{
  "moe": "top_k",
  "patch_size": [4, 4],
  "layers": 10,
  "optimizer": "adamw",
  "eps": 1e-10,
  "l1_shrink": 0.03,
  "weight_decay": 0.1
}
Rows from expert 1 of block 6, named by matrix and row number. Rows with one number belong to one neuron. Each number is 128 + 24 x the weight over its row's rms, rounded and kept within 0 to 255. All counts start at 0. Numbers have three digits each. After the name is the row's rms in percent of the matrix's.
# up: expert up (model.blocks.6.mlp.up, 8x80x320), inputs 128-191
# down: expert down (model.blocks.6.mlp.down, 8x320x80, transposed), outputs 128-191
up.0 080:103122129133128123123128128128123128125129131144130123125128144131125126118128126124129128102111115127124132129127135129126101122143130128129135124129157126133139160146127109140131170129119129
up.1 093:107122128135128123125128128128124128125129132137130124124128139131125126121128126125129128092118116126123133129127137129126104123149129128129134125129126126134140159148127112142130149130120129
up.2 065:112123128135130125124128130128127128127129131132128119124128136132128126124128125125129128120115119127122129129126131129126110128143130128129136124128126126129139165143127113141131203129122128
up.4 014:148161126151123096158089093118082154061136134120161152096134154092097153086106112128154142118180151114110150120115128102106110083153132117089072119139114094153113113177146101143120115155121157
up.5 439:132139131125088135136131117109130135130127126073130134129142023116101136131134129128122128137142142130133152114144128113129144129084128153123128133128089129121128128126128132125102074129130126
up.6 057:113124136128135002121128129135128127128124123134128116133128191135129110018133219128126123124064107137131125129128129132137068128128128135129137129125134128127188140135128127128143128126133127
up.7 008:062106126132125117128127126126111125136128131126129127133128156130139129000122128127144129038128098127122122128118113148128117120194129127127131125129124125137151136156142117133137125134131140
up.8 162:089095128130125122081133161127101132144112125128085105099128112156122139153129128128127096101084127130134125166036107140121119096126126126127124130109132124122164151129071097126134128128151112
up.9 114:119124135129129124111128129127122128113124129142131122127126129130123136127128131123128128089118123127125129129126134128124097114132128103128130127125158116130153157142127116137130163130124128
up.11 053:091120141129138120119130129134128128125127124160128116182129229135128121011132211128128124101064096135128127123128129135138072128132130131128140128127137127128144152146118122131155127126138128
up.13 057:108121127136132125125132133128128128129130132127128120124128157134128123103128127124127128087108110126121129129129140131126107129162131128129139123129126126131141165151127121144132128129119128
up.14 008:155127131116128141127129130129133128133127123131126128130128098125115128222131017129118127140132147131139213132135125112131141130113121130130123137128134130118128100113117137122127130120128119
up.15 111:094109153128132080123129129132103128164125123133123123131129172131128109065131132132130119112037110134130089123106129131148102128128128140128132129127161128126140136151124124128172127126163127
up.16 071:115120149123135129125130132132059167129122114127121123134162158114141123103166132210117116021054108137134097117110162146180115135134138169145136128128133132121138139151127132128172073118131122
up.18 138:084117143128128122093132130128088129128120128142120127137130166129121127106136150130133125053070099130174128119087134130146090114143127128128134128127166126128166142158103104131162128128168128
up.21 018:083130135146121108129105114123079129120132138124160129123140194117109128059123148127180138074105113123132144114089124140124100109165132129113128123144120117156129117182148103157157123149126173
up.22 018:166110129097136148133160150137209128141122120135103128148123109133183125185136133129097122172129138135139096130178146126168153185115123130162129135118136166105125126066119164119124137092117106
up.23 223:145149152125115144144127126119134166101121108087129140128156057087133155140143129135117116124133149129140127104135129110128134136101130141128114134134129135117121130122136129128139093125140116
up.24 016:159115114103135155120151145132180114166122121128094125142116043151151128188135115128093120195133137133132111161150130117137166151082123127148130135115139142101127133073119146095088137105130094
up.26 086:064093129129126115091130156125105129166124126128093111105128124153121133132128136129128105110110121132130127157028117128131117081127128128125129128122130117126180155136070091126132128128143121
up.28 091:111124128135129124124128129128123128119129131133128124123128139130125127123128126126129128102117116127122132129126132129127105122148129128129134125129127126134138162147127112141131163130122129
up.29 013:166116125100135153124149140134173122162123118131097127137123052144152127211138112129088117190133139133139108161146130126137163151088123127145131136119139141097126131065113146095105138104133094
up.30 019:168116113104135165120148147131186114165123121129096124142117052152150129192134117128093121189140140134134113160145129111136168148079122127144130135114140142104128130073123159096079137107129097
up.32 018:170128130112132139136129130131157128129127123131137129138127134125139128108131159128116166127184138132135143124153129127132147140123127127111115133127131137118127016105165202126127130121131121
up.33 013:155124131101134150129140135135162128150126120134112130144125108125150127149136134129099122154131141133141144127145130127136158148111124127135126136126137138104126061072119187118121135107133104
up.35 005:049130126150126118129126124128101128122128134122131127118128247131120130018117124127160134128128121127114145129101127128122095115171141126125143120128117126151128128173132116133184117141128150
up.36 089:089118141129132127117130130129110128128125128149128123140128189131127124097134144128133128081071101130186128122112133131137079127146128128128137127128163127128152149158114111132154128128142128
up.37 007:150129129118127127131114103128119121127125126132130133134128096126105131139128066132153128129164144133147151126126075128133134123104114130122100152128132131123103064122135145118117129128142133
up.38 006:162184128158128124129077048122079129051128129128186164101129129122073129121108106129176138123191127127126174124119126128126114092134128129067084126133127128156128100173128122130128123166128173
up.39 181:134130125126125127136127126127128128128132130055129134128126037128128128121126135127128131141151133128128129130148139125130137128118128149126125128131125127128128124128131129128068075128128130
up.41 008:000125126144122109128122123126107129176131138122136127122133194130174129054119122128151133129108107121118133128084103138123099114152146128138135119137118124145128157158143097136172118144127151
up.43 093:157203126128129128163125127126139138109137124128131140128128081125132138137127128123128128135142156124127126130133128127128135135000132122128121126134124135128115127121148189132123129128124128
up.44 014:118128125132130131132135152130171132131133131126131123119128142128143127127129127123107128136105121119105125130168198131115135154141139128140145112128125142130127168125125129134135127127077125
up.46 009:146127132118126148127130131129134128133124124130125127132127123126124128239132000128119126133127138131135175145141136109132142130119126129129126089123133129119128128113113134124128130120129118
up.47 077:123128128130133127126128130128128128114129129147128125128128140129128128126128125119128128122116125126122128129128136129123110128133130125128098123129135126129142164139127120139130132129118128
up.50 166:169141127110130144163128128128159137116129113114139146137119000106135145157136137125108128133168184128150122117159120110128158140066127125132105151128126144113121118099156150128108119120126115
up.51 024:176119098108135161121151154131173117152131119128081117139106068146147129187130104128087119182154149135133114154172128103136166151089122127149131135095137144102128133080120151097096134108128094
up.53 134:067107152128128118102130130128097129132119125134113128153140175128128127070140173143133122083047103134148097121093131131163108125138127132128133128127142128128145135147081111129192127127172126
up.54 020:117128127134129127126129135128138130129131132126123117121128175129130128090128126124119128089113121123115128129128158131122128134150136128132140118129124127132137159140126125135136127130116126
up.56 010:126167128166128126128099104109080131058128128125160128085130141093081129112109117127167144122133125118098174125124127126095120103159130126090056124128124120160108092181129121137128123161128166
up.64 048:114123127136133124124131135128129128129130132127128120122128150135128126123128125121127128093110119125115128129128142129125105129153132128131139120129126126130141180146126120148132144129116128
up.65 029:127143123139128117144110112125121130107135132127146136112129055126119132107115120217139142128134127115115138127126130127122124127149129125113119119138119119140113120146139124134128127142121147
up.66 023:116128126136128126127128130128136131128130132125128126122129177133130127093127126126126129133114116124114129129128149130123120133161142128130150111128122126134134156139127122133138126131112129
up.68 008:147154131135127126129098081116094127099126127129154165118128110120098128124121132136178147113166134130138161122124119123128123112127115128109086140129129128144104058132129129129114128150130161
up.69 459:132138131123079142133129128094133128121128143081136133131127039103096135128130131128122166128136137125132201091147131114129131130084128144109121151128113129129127128125129132126097084143128126
up.70 308:148152133121099148155128114121137133090128120089144140134126032113113144133132134126113134127149147125136159113151130112128135132086127135098077146129129133122126126121141140127077103125129121
up.71 009:135129128122128128128128128128128128130128128129129129129128124127128129227128000128128128125139131129134130127129127128131130128117126129128125135128129128125127115126000132123127128128130128
up.73 056:104120128135133125124132132129128128129130131136128121126128165135128123109128126125128128080105108127120128129129138131127099129165131128129141122129126127130141167149126114144134140129119129
up.74 076:103122129135130124124129130128124128128129131133128123124128153134128124114128127126129128095112113127123130129127133129127102128153130128128138124129126126132139159148127111141133179129122129
up.75 057:112123127136130123125129131128128128128130132132128122120128133132128127123128125122128128122113118125116129129128138129125109129142131128130138121129135126133140177146127115145131172129112128
up.77 094:081122131133128123120128128128110128127129131142130124127128160130125124109128127126129128073095111127139132128126132129128098121153129128128136125129157126133141152151123093139133139129123129
up.79 050:125134126131127126159122121128228130122135129093144142123141143127162128117127126128048135200127126116100108127156146128127162176139142151128157118145066128131107133077128132131133096130089124
down.0 100:129128128126128129128128128128122129132127128127129125113128121129128129128128129128122127128133125127128128128127130127125130124125128128127128131124128124127132131130135130127128127128149123
down.1 096:130129128126128129128128128128122129130127128127129124115128121129128129128128125128122127128129125126128128128127130127124130127125128128128129129122128126127130133128134130128128127128130123
down.2 092:131128128126129128128128128129119128132128128128128122125128122131129128073127124126123127129132120127127128130127132127123130126125128128128128129064128125127131133128135130127127128128131038
down.4 024:119131138128116132128134128124134132123125127124131150116138133113127132120141138140129128125126130122135128109128123127139128129130123136129131128129123128128127118109122127129135122129125128
down.5 358:122128128128128128128128128128064128128128128128128128208128128128128128004175059128128128129128027137126128128040135128129128128128130128128131128128128128128128128128184128128128128128228128
down.6 057:046128127126129128129128128130125128133128128128127122101127123131129128137126125127123127130133128109127128130128121128124132126124130128000128128121128126126131132215136132127127128128115123
down.7 019:114129132129115129128146133118157129126127128127130138124130137123128129112132145142128128127127161130144128111130115127148128129129126129129132128135127128128127112128126127129129127129132128
down.8 077:129146140075119167193165173128126140147089129110122127098136107128160141128131126149092117115139176104151127120145112114122177118084115149123131155077119122096145140131138164120134107119123084
down.9 127:130128128123128129128128128128084128138128128127128122121128120132129128127126128128112127128141121127128128124128130127126145117121128128126128135122128119125136132128136133127126127128132075
down.11 084:102129128125124130129131128128128129131127128126125126082128122128128129129128127128120127128132138126128128128128117126123132125123128129128128130114128125126125102145135132127128126128126122
down.13 052:133130128127131131128127127132122130128128128128129123110128124128131130134128122126122126128128128121124127130127128128120131128128128128128129125119128127126128138127135128128128127128127123
down.14 023:136128123128134128128119120135127128119130129128128124112127128128128128152128119118128128128124198075119128133136122132119125128136155127128128120122128128128128136128129128128128128128039128
down.15 091:034129132122104130131133132125128128128123130082127145069129124128079128126126130141122128128136144125132129124129113105133135122120086134120128133126127127126135085192130136128127122128128121
down.16 059:079130148136087128123169135123192129122125128127101181126155146099114128065145142176145128126091170133139128092098084127156125150146127131133154128153127143130094096138092104129142127133130128
down.18 096:122130132123116131128144133124128129134120130120128129112130121127128129123128138145118128125133139128135128123128117124129134121120123136124129134125125125126134117140133133128128120128136118
down.21 016:091140161127086146129152131104166136108102128115137176106157142093124141098148162176070127117115161111159127077131112121154127132131110152140147129016114131129125100152113125136146114136116130
down.22 037:134123118132134124128118120135108125120136128134123119136121122138131124135123120119130129134130125130119129137127142134124122128137137119128120117123132127129127134127134129125123135126123130
down.23 269:124128129128127128130129129127021128129127128127129129186128128128127128073206121129128128128129000130129128127073158120130128126130128129127128131129128128128128124134142129128128128128181128
down.24 014:142118108127155119128123128136118119138138128137122097140105120155131118138100112112121128132132122136123129162127133130113129125124134113125121130126138127126131150117133131124111142124135000
down.26 044:126133141082118162129159173124136130143095134104122131088138115127146129128128129157106127112136222114148128120149091115125160124098115152121135143092113130112135128138132154128130107127115101
down.28 115:130128128126128129128128128128121128132128128127128123123128121130129128128127125173122127128131124127128128129127131127124130126124128128127129131123128125127132132128135131128127127128130122
down.29 015:153116104128155116127112128144105118138144128134119096143108117155132116145110106103126129137134119137109129160125135132108128124124135116125112129124136126127132145116136132121114138122129128
down.30 013:157111094128170112127106128139106114145149127142119086149092111173131113154089104102108129138135118145109129181127137133106129124122136103124108131125143126125132156102137132122100148120137126
down.32 036:134127123128134127128120121133096127120131128132127124129126127130128127136128121121138128129129108123120129134111135132122128128136144124128127120122129128128126135126130129127000129127118128
down.33 020:142125115127141125128112116139072125125134128134125113135122125138132124143122113112133128129130089130114129144127140131115128127133140119126124117117132127128129141122138130126124131126122128
down.35 024:123128129128119128128131128126132128127128128127128132127129129126128128118130138133128128128128129128133128122128125128137128128128127129128128133128127128128128116128199128128129127128127128
down.36 097:120129129124120131128146129128128129131124197124126094068128121128129129127128142157119127126132142123131128128128115126182132123123073131126129131116126123126131115164135132127128124128128119
down.37 023:123128128128122128128131128127127128128128128128128136128128128129128128120128135133134128128128127128133128122128126128136128128128128128128128130130128128128128116132129128128128128128128131
down.38 019:120130137128116129128130128123131130125126128127130149114134130116128130119138136139129128127128128125134128111128123128137128128128122132128128128128127128128128119144128128128130126128127128
down.39 222:128128128128128128128128128128094128128128128128127128195128128128128128102202117128128128129127078128127128128099128128128128128128128128128128125128104128128128128128172128128128128128154128
down.41 039:121129135128121129128136136121141129132123128125129135157129130124124051105129141136129128128127137144135128121133125122141129128123113133128130139143127131128000114132122128129129127128141128
down.43 125:126128130128127127128128129126037128130127128128129130197128129127126128117128122130129128128129000132129128124125130128130128124127125129127128134132128128128128123131128128129128128128161128
down.44 026:137128127128136130128119122135118129123128128128128121128128128129132128141128115119124128128128120119118128133127137128114128128129131128128128119124128128128128146124131128128128128128119128
down.46 018:139128123128135142127128128137131128109128128128128123086128128128129128144128117116128128128117243053116128136142102128103128138138137128128128119108124128128127139128115128128128128128019128
down.47 115:130129128126129129128128128129123129129127128128128124128128124129129129130128124127118128128130000126127128129127130128124131127126128128128169128125128126127129137128132130128128128128128120
down.50 209:128127128128128124129128128128080127132128128128129128197126128129126127118126127128129128129132066155128128128076252128130128122127128128126127131131130127128128123118159130128127128128237129
down.51 016:167109089127168092129093128146090114151156128141118076150092110172133110163094085084120129141141109148096129185129136139096129121123137103120102130124143126126133161100149135119102145119136127
down.53 136:000130132122095130130137133116128128116121129122127149090131125126107129126128130153120128125133140128132128120114120108133134122122123135126129132123126127128130076145129133128128121132132121
down.54 032:137128124128136129128120123135118128127128128129128120128128127130132128138129118120121128128128119121120128137126128128118128128128141126129128121120128128127128255122134128128129128128121124
down.56 028:125130132128123129128129128126131130124126129125130139121135129121127130128140129133129128127128130123130128120128127128130127128132124132128130128128122128128128255137119128128131125129125128
down.64 073:132129127127131130128127127132122129128123128128128122092128121130132129132128124127122127128128077120125127132127128128121130128128128128128129127119128124126128136127136129127128128127122124
down.65 040:123129134156121129128133128126132129127127128127129138207132130121128129118133136135128128127127133128133128117128124128134128128128125134128128131033126128128128122133125128128130125128127128
down.66 032:129128128128130128128127128128127129128128128128128127128128128128128128133128123128122128128128128128127128128128129128120128128128128128128128128128128128127128138127128128128129128128128125
down.68 038:118129137128119129128134132121134129127039128127130146118135134117124129117134138137132128128128130127135128112128128255139128128128112132128128131138128128128128120137119128128131127128128131
down.69 408:118120128128128128133128128128034128130128128128128127201128128128128128058128100128128128129128006132128128128075149100129128128129128128128128132105128128128128127128152131151128128128171128
down.70 368:129128127128128128131127127128052128133128128128128125200128085129128128078146102127128128129129000130125128129085144116128128128128128128128128132127128127128128128128153134127128128128173128
down.71 008:122128128128127128128135128128128128129128128128128127128128128129128128114127143133127128128128246127136128128128056128142129128128128128128128128128128128128128114128125128128128128128093127
down.73 079:131129128127130131128128128131124129128128128128128124065128122128130129134128124128123127128128130119126127130127122127121130128128128128128129127117128124126128135128134129128128128128124124
down.74 073:131129128127129129128128128129121129129128128128129125127128123128128129130128124128122127128128124126127128129127131127122130128127128128128128128124128127127128134128133129095128128128129124
down.75 072:132128128127131129128126128130119129129128128128128121123128122130130128131128122126121127128129120125125128131127132128122130128127128128128129128124128126127128136127135129128128128128128123
down.77 085:128129129127127129128132128128125129130126128125129128120128123128127129125128128129122127128129126127130128128127128126127130127125128130128157132127127127127129129132132130128128126128133123
down.79 030:074128138151125124137134132123218128128128128128111151174137179111112128108129139139218129125086152150130128119124109119164109143157128131128134128180128148042125075129088078138134128137147150