config.toml
model = "image classifier"
horizontal_flip = true
norm = "layernorm_no_bias"
parallel_block = false
expert_mlp_ratio = 0.25
optimizer = "adamw"
beta2 = 0.999
eps = 1e-10
lr_schedule = "cosine"
final_lr_fraction = 0.01
weight_decay = 0.1
Rows from expert 7 of block 2, named by matrix and row number. Rows with one number belong to one neuron. Each number is 500 + 50 x the weight over its row's rms, rounded and kept within 0 to 999. All counts start at 0. Numbers have three digits each. After the name is the row's rms in percent of the matrix's.
# up: expert up (model.blocks.2.mlp.up, 8x80x320), inputs 0-159
# down: expert down (model.blocks.2.mlp.down, 8x320x80, transposed), outputs 0-159
up.19 285:502508522501434513501496508498485501502471439485501517499490495483492504496509500696489534543519492500502536401482558489500501501463519514608457558497500499506480500505493554523476485476501504527449512500512514487510500535497390553487499424475501475417583485459487500500501483473501535490508525477435490502500428496480485494447502516500436425587506573514502501501559496499501606494495592545757452465558500475501498463504500463488500488498500497502351543529601545476514472500503540
up.20 160:502475524511491492498505497510564520501503548521390485498519508503515418505502493407553468345445499497492511500500487564498532531499501509406622504438479506502500502496500341526504620503542486497600503498487492557494444401457533485500502497509500597591515507481465506500489562565500502566471495460586519500503505506497490502550457496502641603466492506364555522497346607501485459490500363484436505496483499523496496521500518513501473511468502504421481500419499470510498502511466467
up.21 032:497454552476456497504492487514463497502470499549602459587506506435453547502491498528415451521503432533646488502526519491563472471513606531561482499602492497506485492512531466370490481463536500514412497503491498391494472456413452517460489551490530498498509511513515469498459500409649501489488436482496563520493465573486516481490490340479329504449506503505489521497518494460493498482354499581585474498543501532502489581506499485433558490526538528567405515511583515503502501434549429
up.22 019:245509512482495484419508500500517492518494375501485599534507258508584494513500482519492526434484511515497511485503516498502506498498516504516504498517499495500485503409464501483495527498490483514498459505498481493501517505474486491475515668480513520506522467524508495457507500524498514509479504523504433509466485334507508503499500496423506622499531497387491515516512576471494476504615494517484442497515496498500488497504557495481490505442501508439567549501502504477500472491539498
up.23 100:414534505312478325477500503580523477517494468495501532673505435502588502541492480539468507514363491639513511481588521500510498475488710501404425503524506501504490499512499523486434486484496393495476499500491439468474541506470476537477495534446552717492508450499482493472499484484538589586491420510537498482501476473499493483486503454500381543525480499488515521515544574455523557486448556630567483498515559483498449503500500492457508500489558625497405518520600501469485488406508485
up.24 193:499484515502507566523485499491389519499492500502773498505430496474494496479510512495490496516761500462535469520491498414519444513484499502500493487500496519500500492498550468482495500493529569498503491510493525493472490468482501494491406486512501283479488558520502494504499501475512474261515475501401573465496528542496500494486502457528500483495507493519496508503511199497509497487353554495496499516490502511517500510499425499493539455507462499533522500495496496512502500490500491
up.25 023:564566475534506508500506514143509533500505502446493522417483496564520289498524511467535537493499521414453506501472470501482511523473454494444496483289499504495504502487463525624511504522474507479520506498500573539500530539565521487509502427494484500502472493498494511504543506523427500505512667543505453490530530473501474501506515634508546490520543596500516502501481500534499500503500517465469512508444499492497510442499497519524488359404407474501527482494405482501502500541438590
up.27 157:507497520496497491501491479491501522502671518523500498455507501492445482475488496419501458468498504492507503553525000496515501502534511501434516444511488473500493496450500440484499505728520498450513484508491501501494474465493525479495515499502504506549502500504502499496457546501502457501497426484501517367484668576486500500556493489488534535440502530499525502503480444560497468491522498506423540500517500503524483519491524487525499501495487507499533503501501425532481495513509432
up.29 014:533489516451487448504492493496498471540481523496507465705507509485462525499499477574479502509479444506507507561522559457511496484497618511528498346566465496505484500519495516442500490465501475533466497501499501432504495523489478504491470486535507511501526523508514498499487498483523498504459555526497536513490453608493559492490493510496391487472515503500501491499625508477471494496496482562560482496591500492496496565562498483348503504497518524498434524513496514461504492297545500
up.30 042:505502500496556501518500508498499504452499449499501498498496506501502498498508503637502501500502502540490499490458590530502500504502496500470450676494499496498524515575498500500500499500497503465504499500505471499744463500500504494515500488478500498529502499501435500500501341501472495497501512396500491499500502499499434508500500506501461395503469496533576497502505498531498487526468496523545501495498545528502583499499491500503489532509497470514340499500486515496512501499496688
up.31 020:534499509456494446501500499594501500497493509497495496501502506499460500482500495503501502498452500542500502568999503499500498504499555514486497491503495491501500493503512502496503500499501492489493498503498488498500498501498498501499503501503500616501499501508501499500506497506495494537498495501599503497499499788499500499500501501496499501497505501529499497500494508500497498499511498505501500499501497501500500500502506499500494497499503501504494504498457504500503498500498495
up.32 020:503551483509702500498503519487601514503502328613433545497485483589622404490510501480511591486488710498443499501480487505507502522511434486440482472470522498493508501486483524532499507514494501487525495503498496721543513497498515474512631486474501503501489464500449502489523505551447489504501500551503382503500513425501481513509514515504491522523504454494524521532497517508509493542506507482483505516473503518509510596498499504523457510494465490435560493493451473493494481501453565
up.33 072:558549528499694462503482512417570537529465499446445532497482520565534384446532499511519633498484509432442545500480496481510534618552487501461494428455473499501507503515443544564508511507487484493506501500468502507548505566500519469542518464499499514533429497500443513498574507555440381521515603603505327516500509481586488500502526566515496579511526488521511500539549526514490500551500499520506506502488407526546499542561485471509451493499413493450559495514367492497521397497436569
up.34 014:501563474635473508500520501321484518497508509531503493460500497501388511508504511409506467398540493381497498500472488520468500483486476418507594519496495515501511500471413478505512536509498511497501524491509670567438444357519501508511486496527472489501493531486593530502500495500487482499504501399499554518519522499504577499504631491515543477503493737502476497478462490519498504492495500500497521485500500450472502619415511514508501503499536372508493491326502447562504522517655500
up.37 066:492466510489410500505489496555468487498482506527569475523504506441452550524485501506440411523511479588566458503522502504518469429496519517544492501567497498503494495512608356417504415487526504502474500504503484456443488427472475561461496512491529489475509502515572480500487497440615593476484316270497559508500493574460503495441490344491474471495498507518662505497500469465501499429379504538511500502516540493493508528503497497457558492545585507556426506506674514499500505481557438
up.38 038:492504532439552417510458468406530540522449396568477519516498501503429429445484466513499512406443492500502524517680518494577503544605587531456500388534455391503485495492492509472432509477529467515492437516397462497520416501496497501487582523485506522533474458548458497490502519517499398537493325502517438599444497620506484504459494505435503682395510526498626501523554586487504469503631506546423424501539497532556491571512626441495485489511440539496555531503491499580514451493495490
up.40 051:490497492508253555500553497504485484499504500481521491499510368485497514587499500501494491510529499500550499498707436483482499392431503497510501499501512581501497478492507506500507499490491520499497509502444546437440544502505482508406341547517498466492502515503522501503359496478650617491502347491483639499502498505445591444497499480501500472551491516484452510484493477407496530463491513499502503554503520299484480477491499507491511481495518551504546500500565504458487509471532501
up.41 084:526500507488566398493509501523621487521500501639480480532499514556501452457531454501524495516465667686457501505498532547500510492525502437492513535500489416501522527518493469523523530523501452498505513491513444621523503483418504500527622444459562584517510452483500501464503503527470438529393500446689476582516478508511421552519501434500501500465523479498542633520494524512478405534501480511503500463564494552486518719461479506523480524489541500486448493501493498485501474523553509
up.42 086:495499501497522482521468436432507567501477578529495504497500499489426484420477479424500464418606494453522500642535465461545501541549536507489500416513500471500498490482502420480494506492538514500501470506466500500493425415499501469497512517500500183518478497519498493500473507502499398502522413499516524537472513569491499498489500442502527523381499512499507509501503033496513469499540493498424498511501502531553443571500569474501497456502400538500627503449482479621504492498525407
up.43 008:509495500448440477499509500559502452495500516496489461671506521501488527516498468518510500524432509503586507496513529501470506499485902507556510547511499514500510506528511496500505501495498455510491509485538257212499500503505486501521485489538499526500507526497504499500486499503496523533488500502505592502501471553500513505500500491507436466495494499503480491463496515498486500500500482529522509456518498472472496500501491504481483521499501501486443495503510512487500507245503500
down.19 195:501500593485496499593476492618479517500371469444500500570472495488495502445499499600500508533500500498499426501509624493527503578446502531484486442500517491502499478511519499502501489491424499498500501598478503498492499545379473502499484498451594501500501478503520417371564509491659379503500501512499398493502423500441488393475501500452481500497594495512498499499500501495382505492498497499597500498502589511570480499534498500501496523509499528527500558514513544263496315476500498
down.20 203:598471505528587465589602419508585502488539499420499501464460544480500423418478453505554597553494454490456491658414470497502518500496505501463594471562626505514491543512500479564510500545465476490505500506497614632496478559497514505554472514493508505527389494500499541497622594499389443526500491451500499502543560521500558483493498500490528502423501509501489545478474502562514531503503456446502514478276498496494400572511519488516457551513448550500570547500434522502407537496502504
down.21 039:574540451490514501534509512513463459445519593395515439494543527494483628537487506494504462546500488503501489519502442510444500497512503498491482503508501531475585562503529429486598462514482507451566529463564510496529402358571553524502367414561486500512624622488554476584461474501499514501499494503504602410531502651502489538598549428619540472496466499500502379405485488502352499501347489507506561498565511462499483441450396520513507525512506515507491424510519476418419523542484496
down.22 102:500500500562503500502499503501498499499499502501502500501500500500500501498713502500499499500501500501500500500500502500502499501501499501500448500501501500499500502498501500494500499500499504500386496500764000498501497498497494500499501501499501499501501500500500499499500501499500498498499553496462498498499499500498499501501500499500500498497500499500501369502619499499499500500499609500501494501500500500498504500500500500499502501500503499501500500500501500498498500499501499
down.23 146:501552465496517491445483508502538491498501505429482561503591492588515544575501501503500564508484484500405498405502494413423521499423501473445465580444509657499503481501501571498634500569375488474500499457502505523511576546577519502500487465501492502520518500384491471491499309508493589501497536561500418439587503444639481556577577500610487505612498502499501480500502502495497501476498524501501577498489585499507416486490456578501499585500505500500500426542502494477473407519393743
down.24 197:515494492538482618521517488501337509498500508481590408430492500456485500459490573493502466495591500473553499538437466493480471499507479515524502481485498469509505499500501433500500500499499599494500530501492515500441484468493496493515474490518488412488490535505470606565500500467501391448511500471427597500511501507468506450500485487512515492476498501500482511481424420531501497491490494447417498501506502539503488554494501499505539491501498427501500497447491500552501677512506445
down.25 031:480499563500489494499509490498507536376492454509500512507491489494495479524499499507495596480501304508504500500500501496521496508498499503500497496502500492502483396498499507501494500475501501504477483541396499483400684657499429501499609515477511499494434433502492496481540510495506478498505594547498478508473500376509500497486500527420489688501556495519495510523506500496506503482581505500500432502473498527581511503521517490493502499449486499505507542500459506524203394475505511
down.27 153:500492493576498566500500508433494502502499496499500500430496508498492494493489541456500488500501500494502500500476503498501500500499499504504505499500506489502498501500500501501494502498502501505555500502497521514497501498485499497542495504495501499492496494498399703499500509499500499500506498483500502505499585526490500456496499536493505501497500513498502503498187500518504509497500485499491656500399500496501494500502532498499500480500496499500495506489495504504501566500512506
down.29 024:527505483494553495507478507507495748488500578499499493503525505504497527511499502502501491504497500506494496500508461507494500499504505484498483506501614509491585511503506473477737487534456498496508500488509495497516431412502522502420484500510499503526523538500497492524475481502498498502499491501506506389501500516508500512583499493544499495426498495501504465496502501486485499503434431512502655498529501502497481504488491999502499517501507504530344461500493456494479517501499493
down.30 056:500504454502593500499384500499551499475501501501498540502500496502514456497489477498500500496499503493499506500499499503496503497498500497500500501581670502506501499500494499502576500506504500499503503497504560567444501500500523498533500499504539500543434502511499495501559518503498503501500501517508500508504501498500029508501513459502502500504500492497500643497501501469548489509498503497499505499500500453454500592497495503475499499495451500491501493468441497605501406503492526
down.31 037:498500480501501496426426497499503492501503475481491497500498446502503484467501494542504499500495444496498487531504499470658506493495504493404523499459586472504505437504499500509556504512490495483503464498331581542500523500499539500519474501505499505494502444505395619503499507504498558519499448502501505337502500502498508439626500500561506548502496494498499473501500509501499499425417490500500571521319496461492500500499499484503493518498496531493501497494505511500502580499506500
down.32 035:493501555501513502496497503500514502502501495532502534504448495504533303491807489501496507496505500498501499499498503512517493502497494480487501496503500549480492484496496511497467501499598501504500492508489480498498500518492506492492553520455830495603437490507465501480553703498501475496500503499545426507485506493502594493558499513482486514503505500500501597541512498497502499539508503500497436503495493498421529500508503493496503487499496489500539523503418501499504434488481503
down.33 068:492499625495596481585476500499533593513502491680500578531440470546524448478534495516485508462501494506502495500506512497566498509531503446504498463523508476504509365499499499495512508490484498510490481614410383435423500503427510501429654520447523500581465468581456461412537550495501370498501501532508414507450499408518502510584479518445479591426575392506495498633518500453511490499562475506495486510548435515470544618514516564488503490503530499507499565500416504536559406473474493
down.34 024:487486503501440500499508485501507471508500473488500499490509499500499524542489488500504518522499486511500506490499507476478492481490500500525445537487449545496503500504498525509482471496489500504442511503496486435493559565503419506500498493494489500439502497486572501499500429499500538502500524500506502489500490456500497559473491495500474999538511511526487552499484500526521558436494535499503479496505516500516509485491502500502498539515499504507499522499533506455505481500519551
down.37 070:539500416499467516500524498518481402446506563354506423484560506490487615514469504488512475520501500499501499525500452423409614493426501515462499513438499510493553563504513473594643498503396510395506537446556547501599470468550510503534322466554484497526556553488550501612489460501499578499500479502505603330551462585495501501501609459706520381509449513499518491367477493523465500500394497500501618496503510481499449402481449507515500556501482505500498424499533497475476523530497521
down.38 089:500500488498503499500495501278500498499499501502500486489500502500500501498499500502499500501500500500499499500502506501503500501501501499500507499504501493499500501500501501499497500499501499501500496499500515500505492496497504500500489503500502500500510501501337578498498501500500499500499498498501515410497499505500499469500499500498502500499500498500503304502503500502499502503501467502501500500484498497496501500500500498499500501501500500500499500501502501499498651498508493
down.40 078:504501531500345519469502518511441479505486506451501463444575382483496542534540521498501489501500501501499522502462498470502485498457500510538494511299430519572504516500319494498487498547495500497489583496519420499510498508504378501502492365518459500405645511467514511510422370499501515500515499489502534341511488486498490440506460527555502413527518500501501446486375499520458455500421539491500502493530508601558497435494482504502504489500602501500482492564622497342492507559479507
down.41 075:500503528495564491503496530518603497505543586527476519564385497515560346503502400502503521497458455498495502496501504509522507494497500477472501501498629576485569454512501484504554500503547484461500469506498489475497502510493551488500667567474511505581318501532470496496630568502492492503434453560584457403490514498500632521620496448540494510485474421495427605518510534440510503515493467500501509506494405476405537575510469519503485551500448500498545500445399503547543457476472561
down.42 146:501498494952491568500504498453428501499500496494534446454492501496489500491498501496500478500522500489501499500459497498492499501500499510535500500499497498501500507500500480500476500498500543500500504502499512501474492485481500329500490500500496470497497524500455556505497501499500463496506500489499552501500500505472499444500499494495521500488499516500500503494472474513500500492497500483500497502288502500502495515499502498499501470500498500501566502475500345507500761501515484
down.43 043:501500500500501499508500501501498500500500523500509500500501499500500502504500501500501500500499500501499500500501495500500500500500501486500500500500500501500504502500500493480517500501500499500517499499501499497500491488500519500500500500502499501501504513500499500500500498501499499501500500500501500493500500508500500500507500499502510500483500498500500490500500501494495496512495515500500502500500500501498500503492500501502499501500502500500500498500500492500500506500500500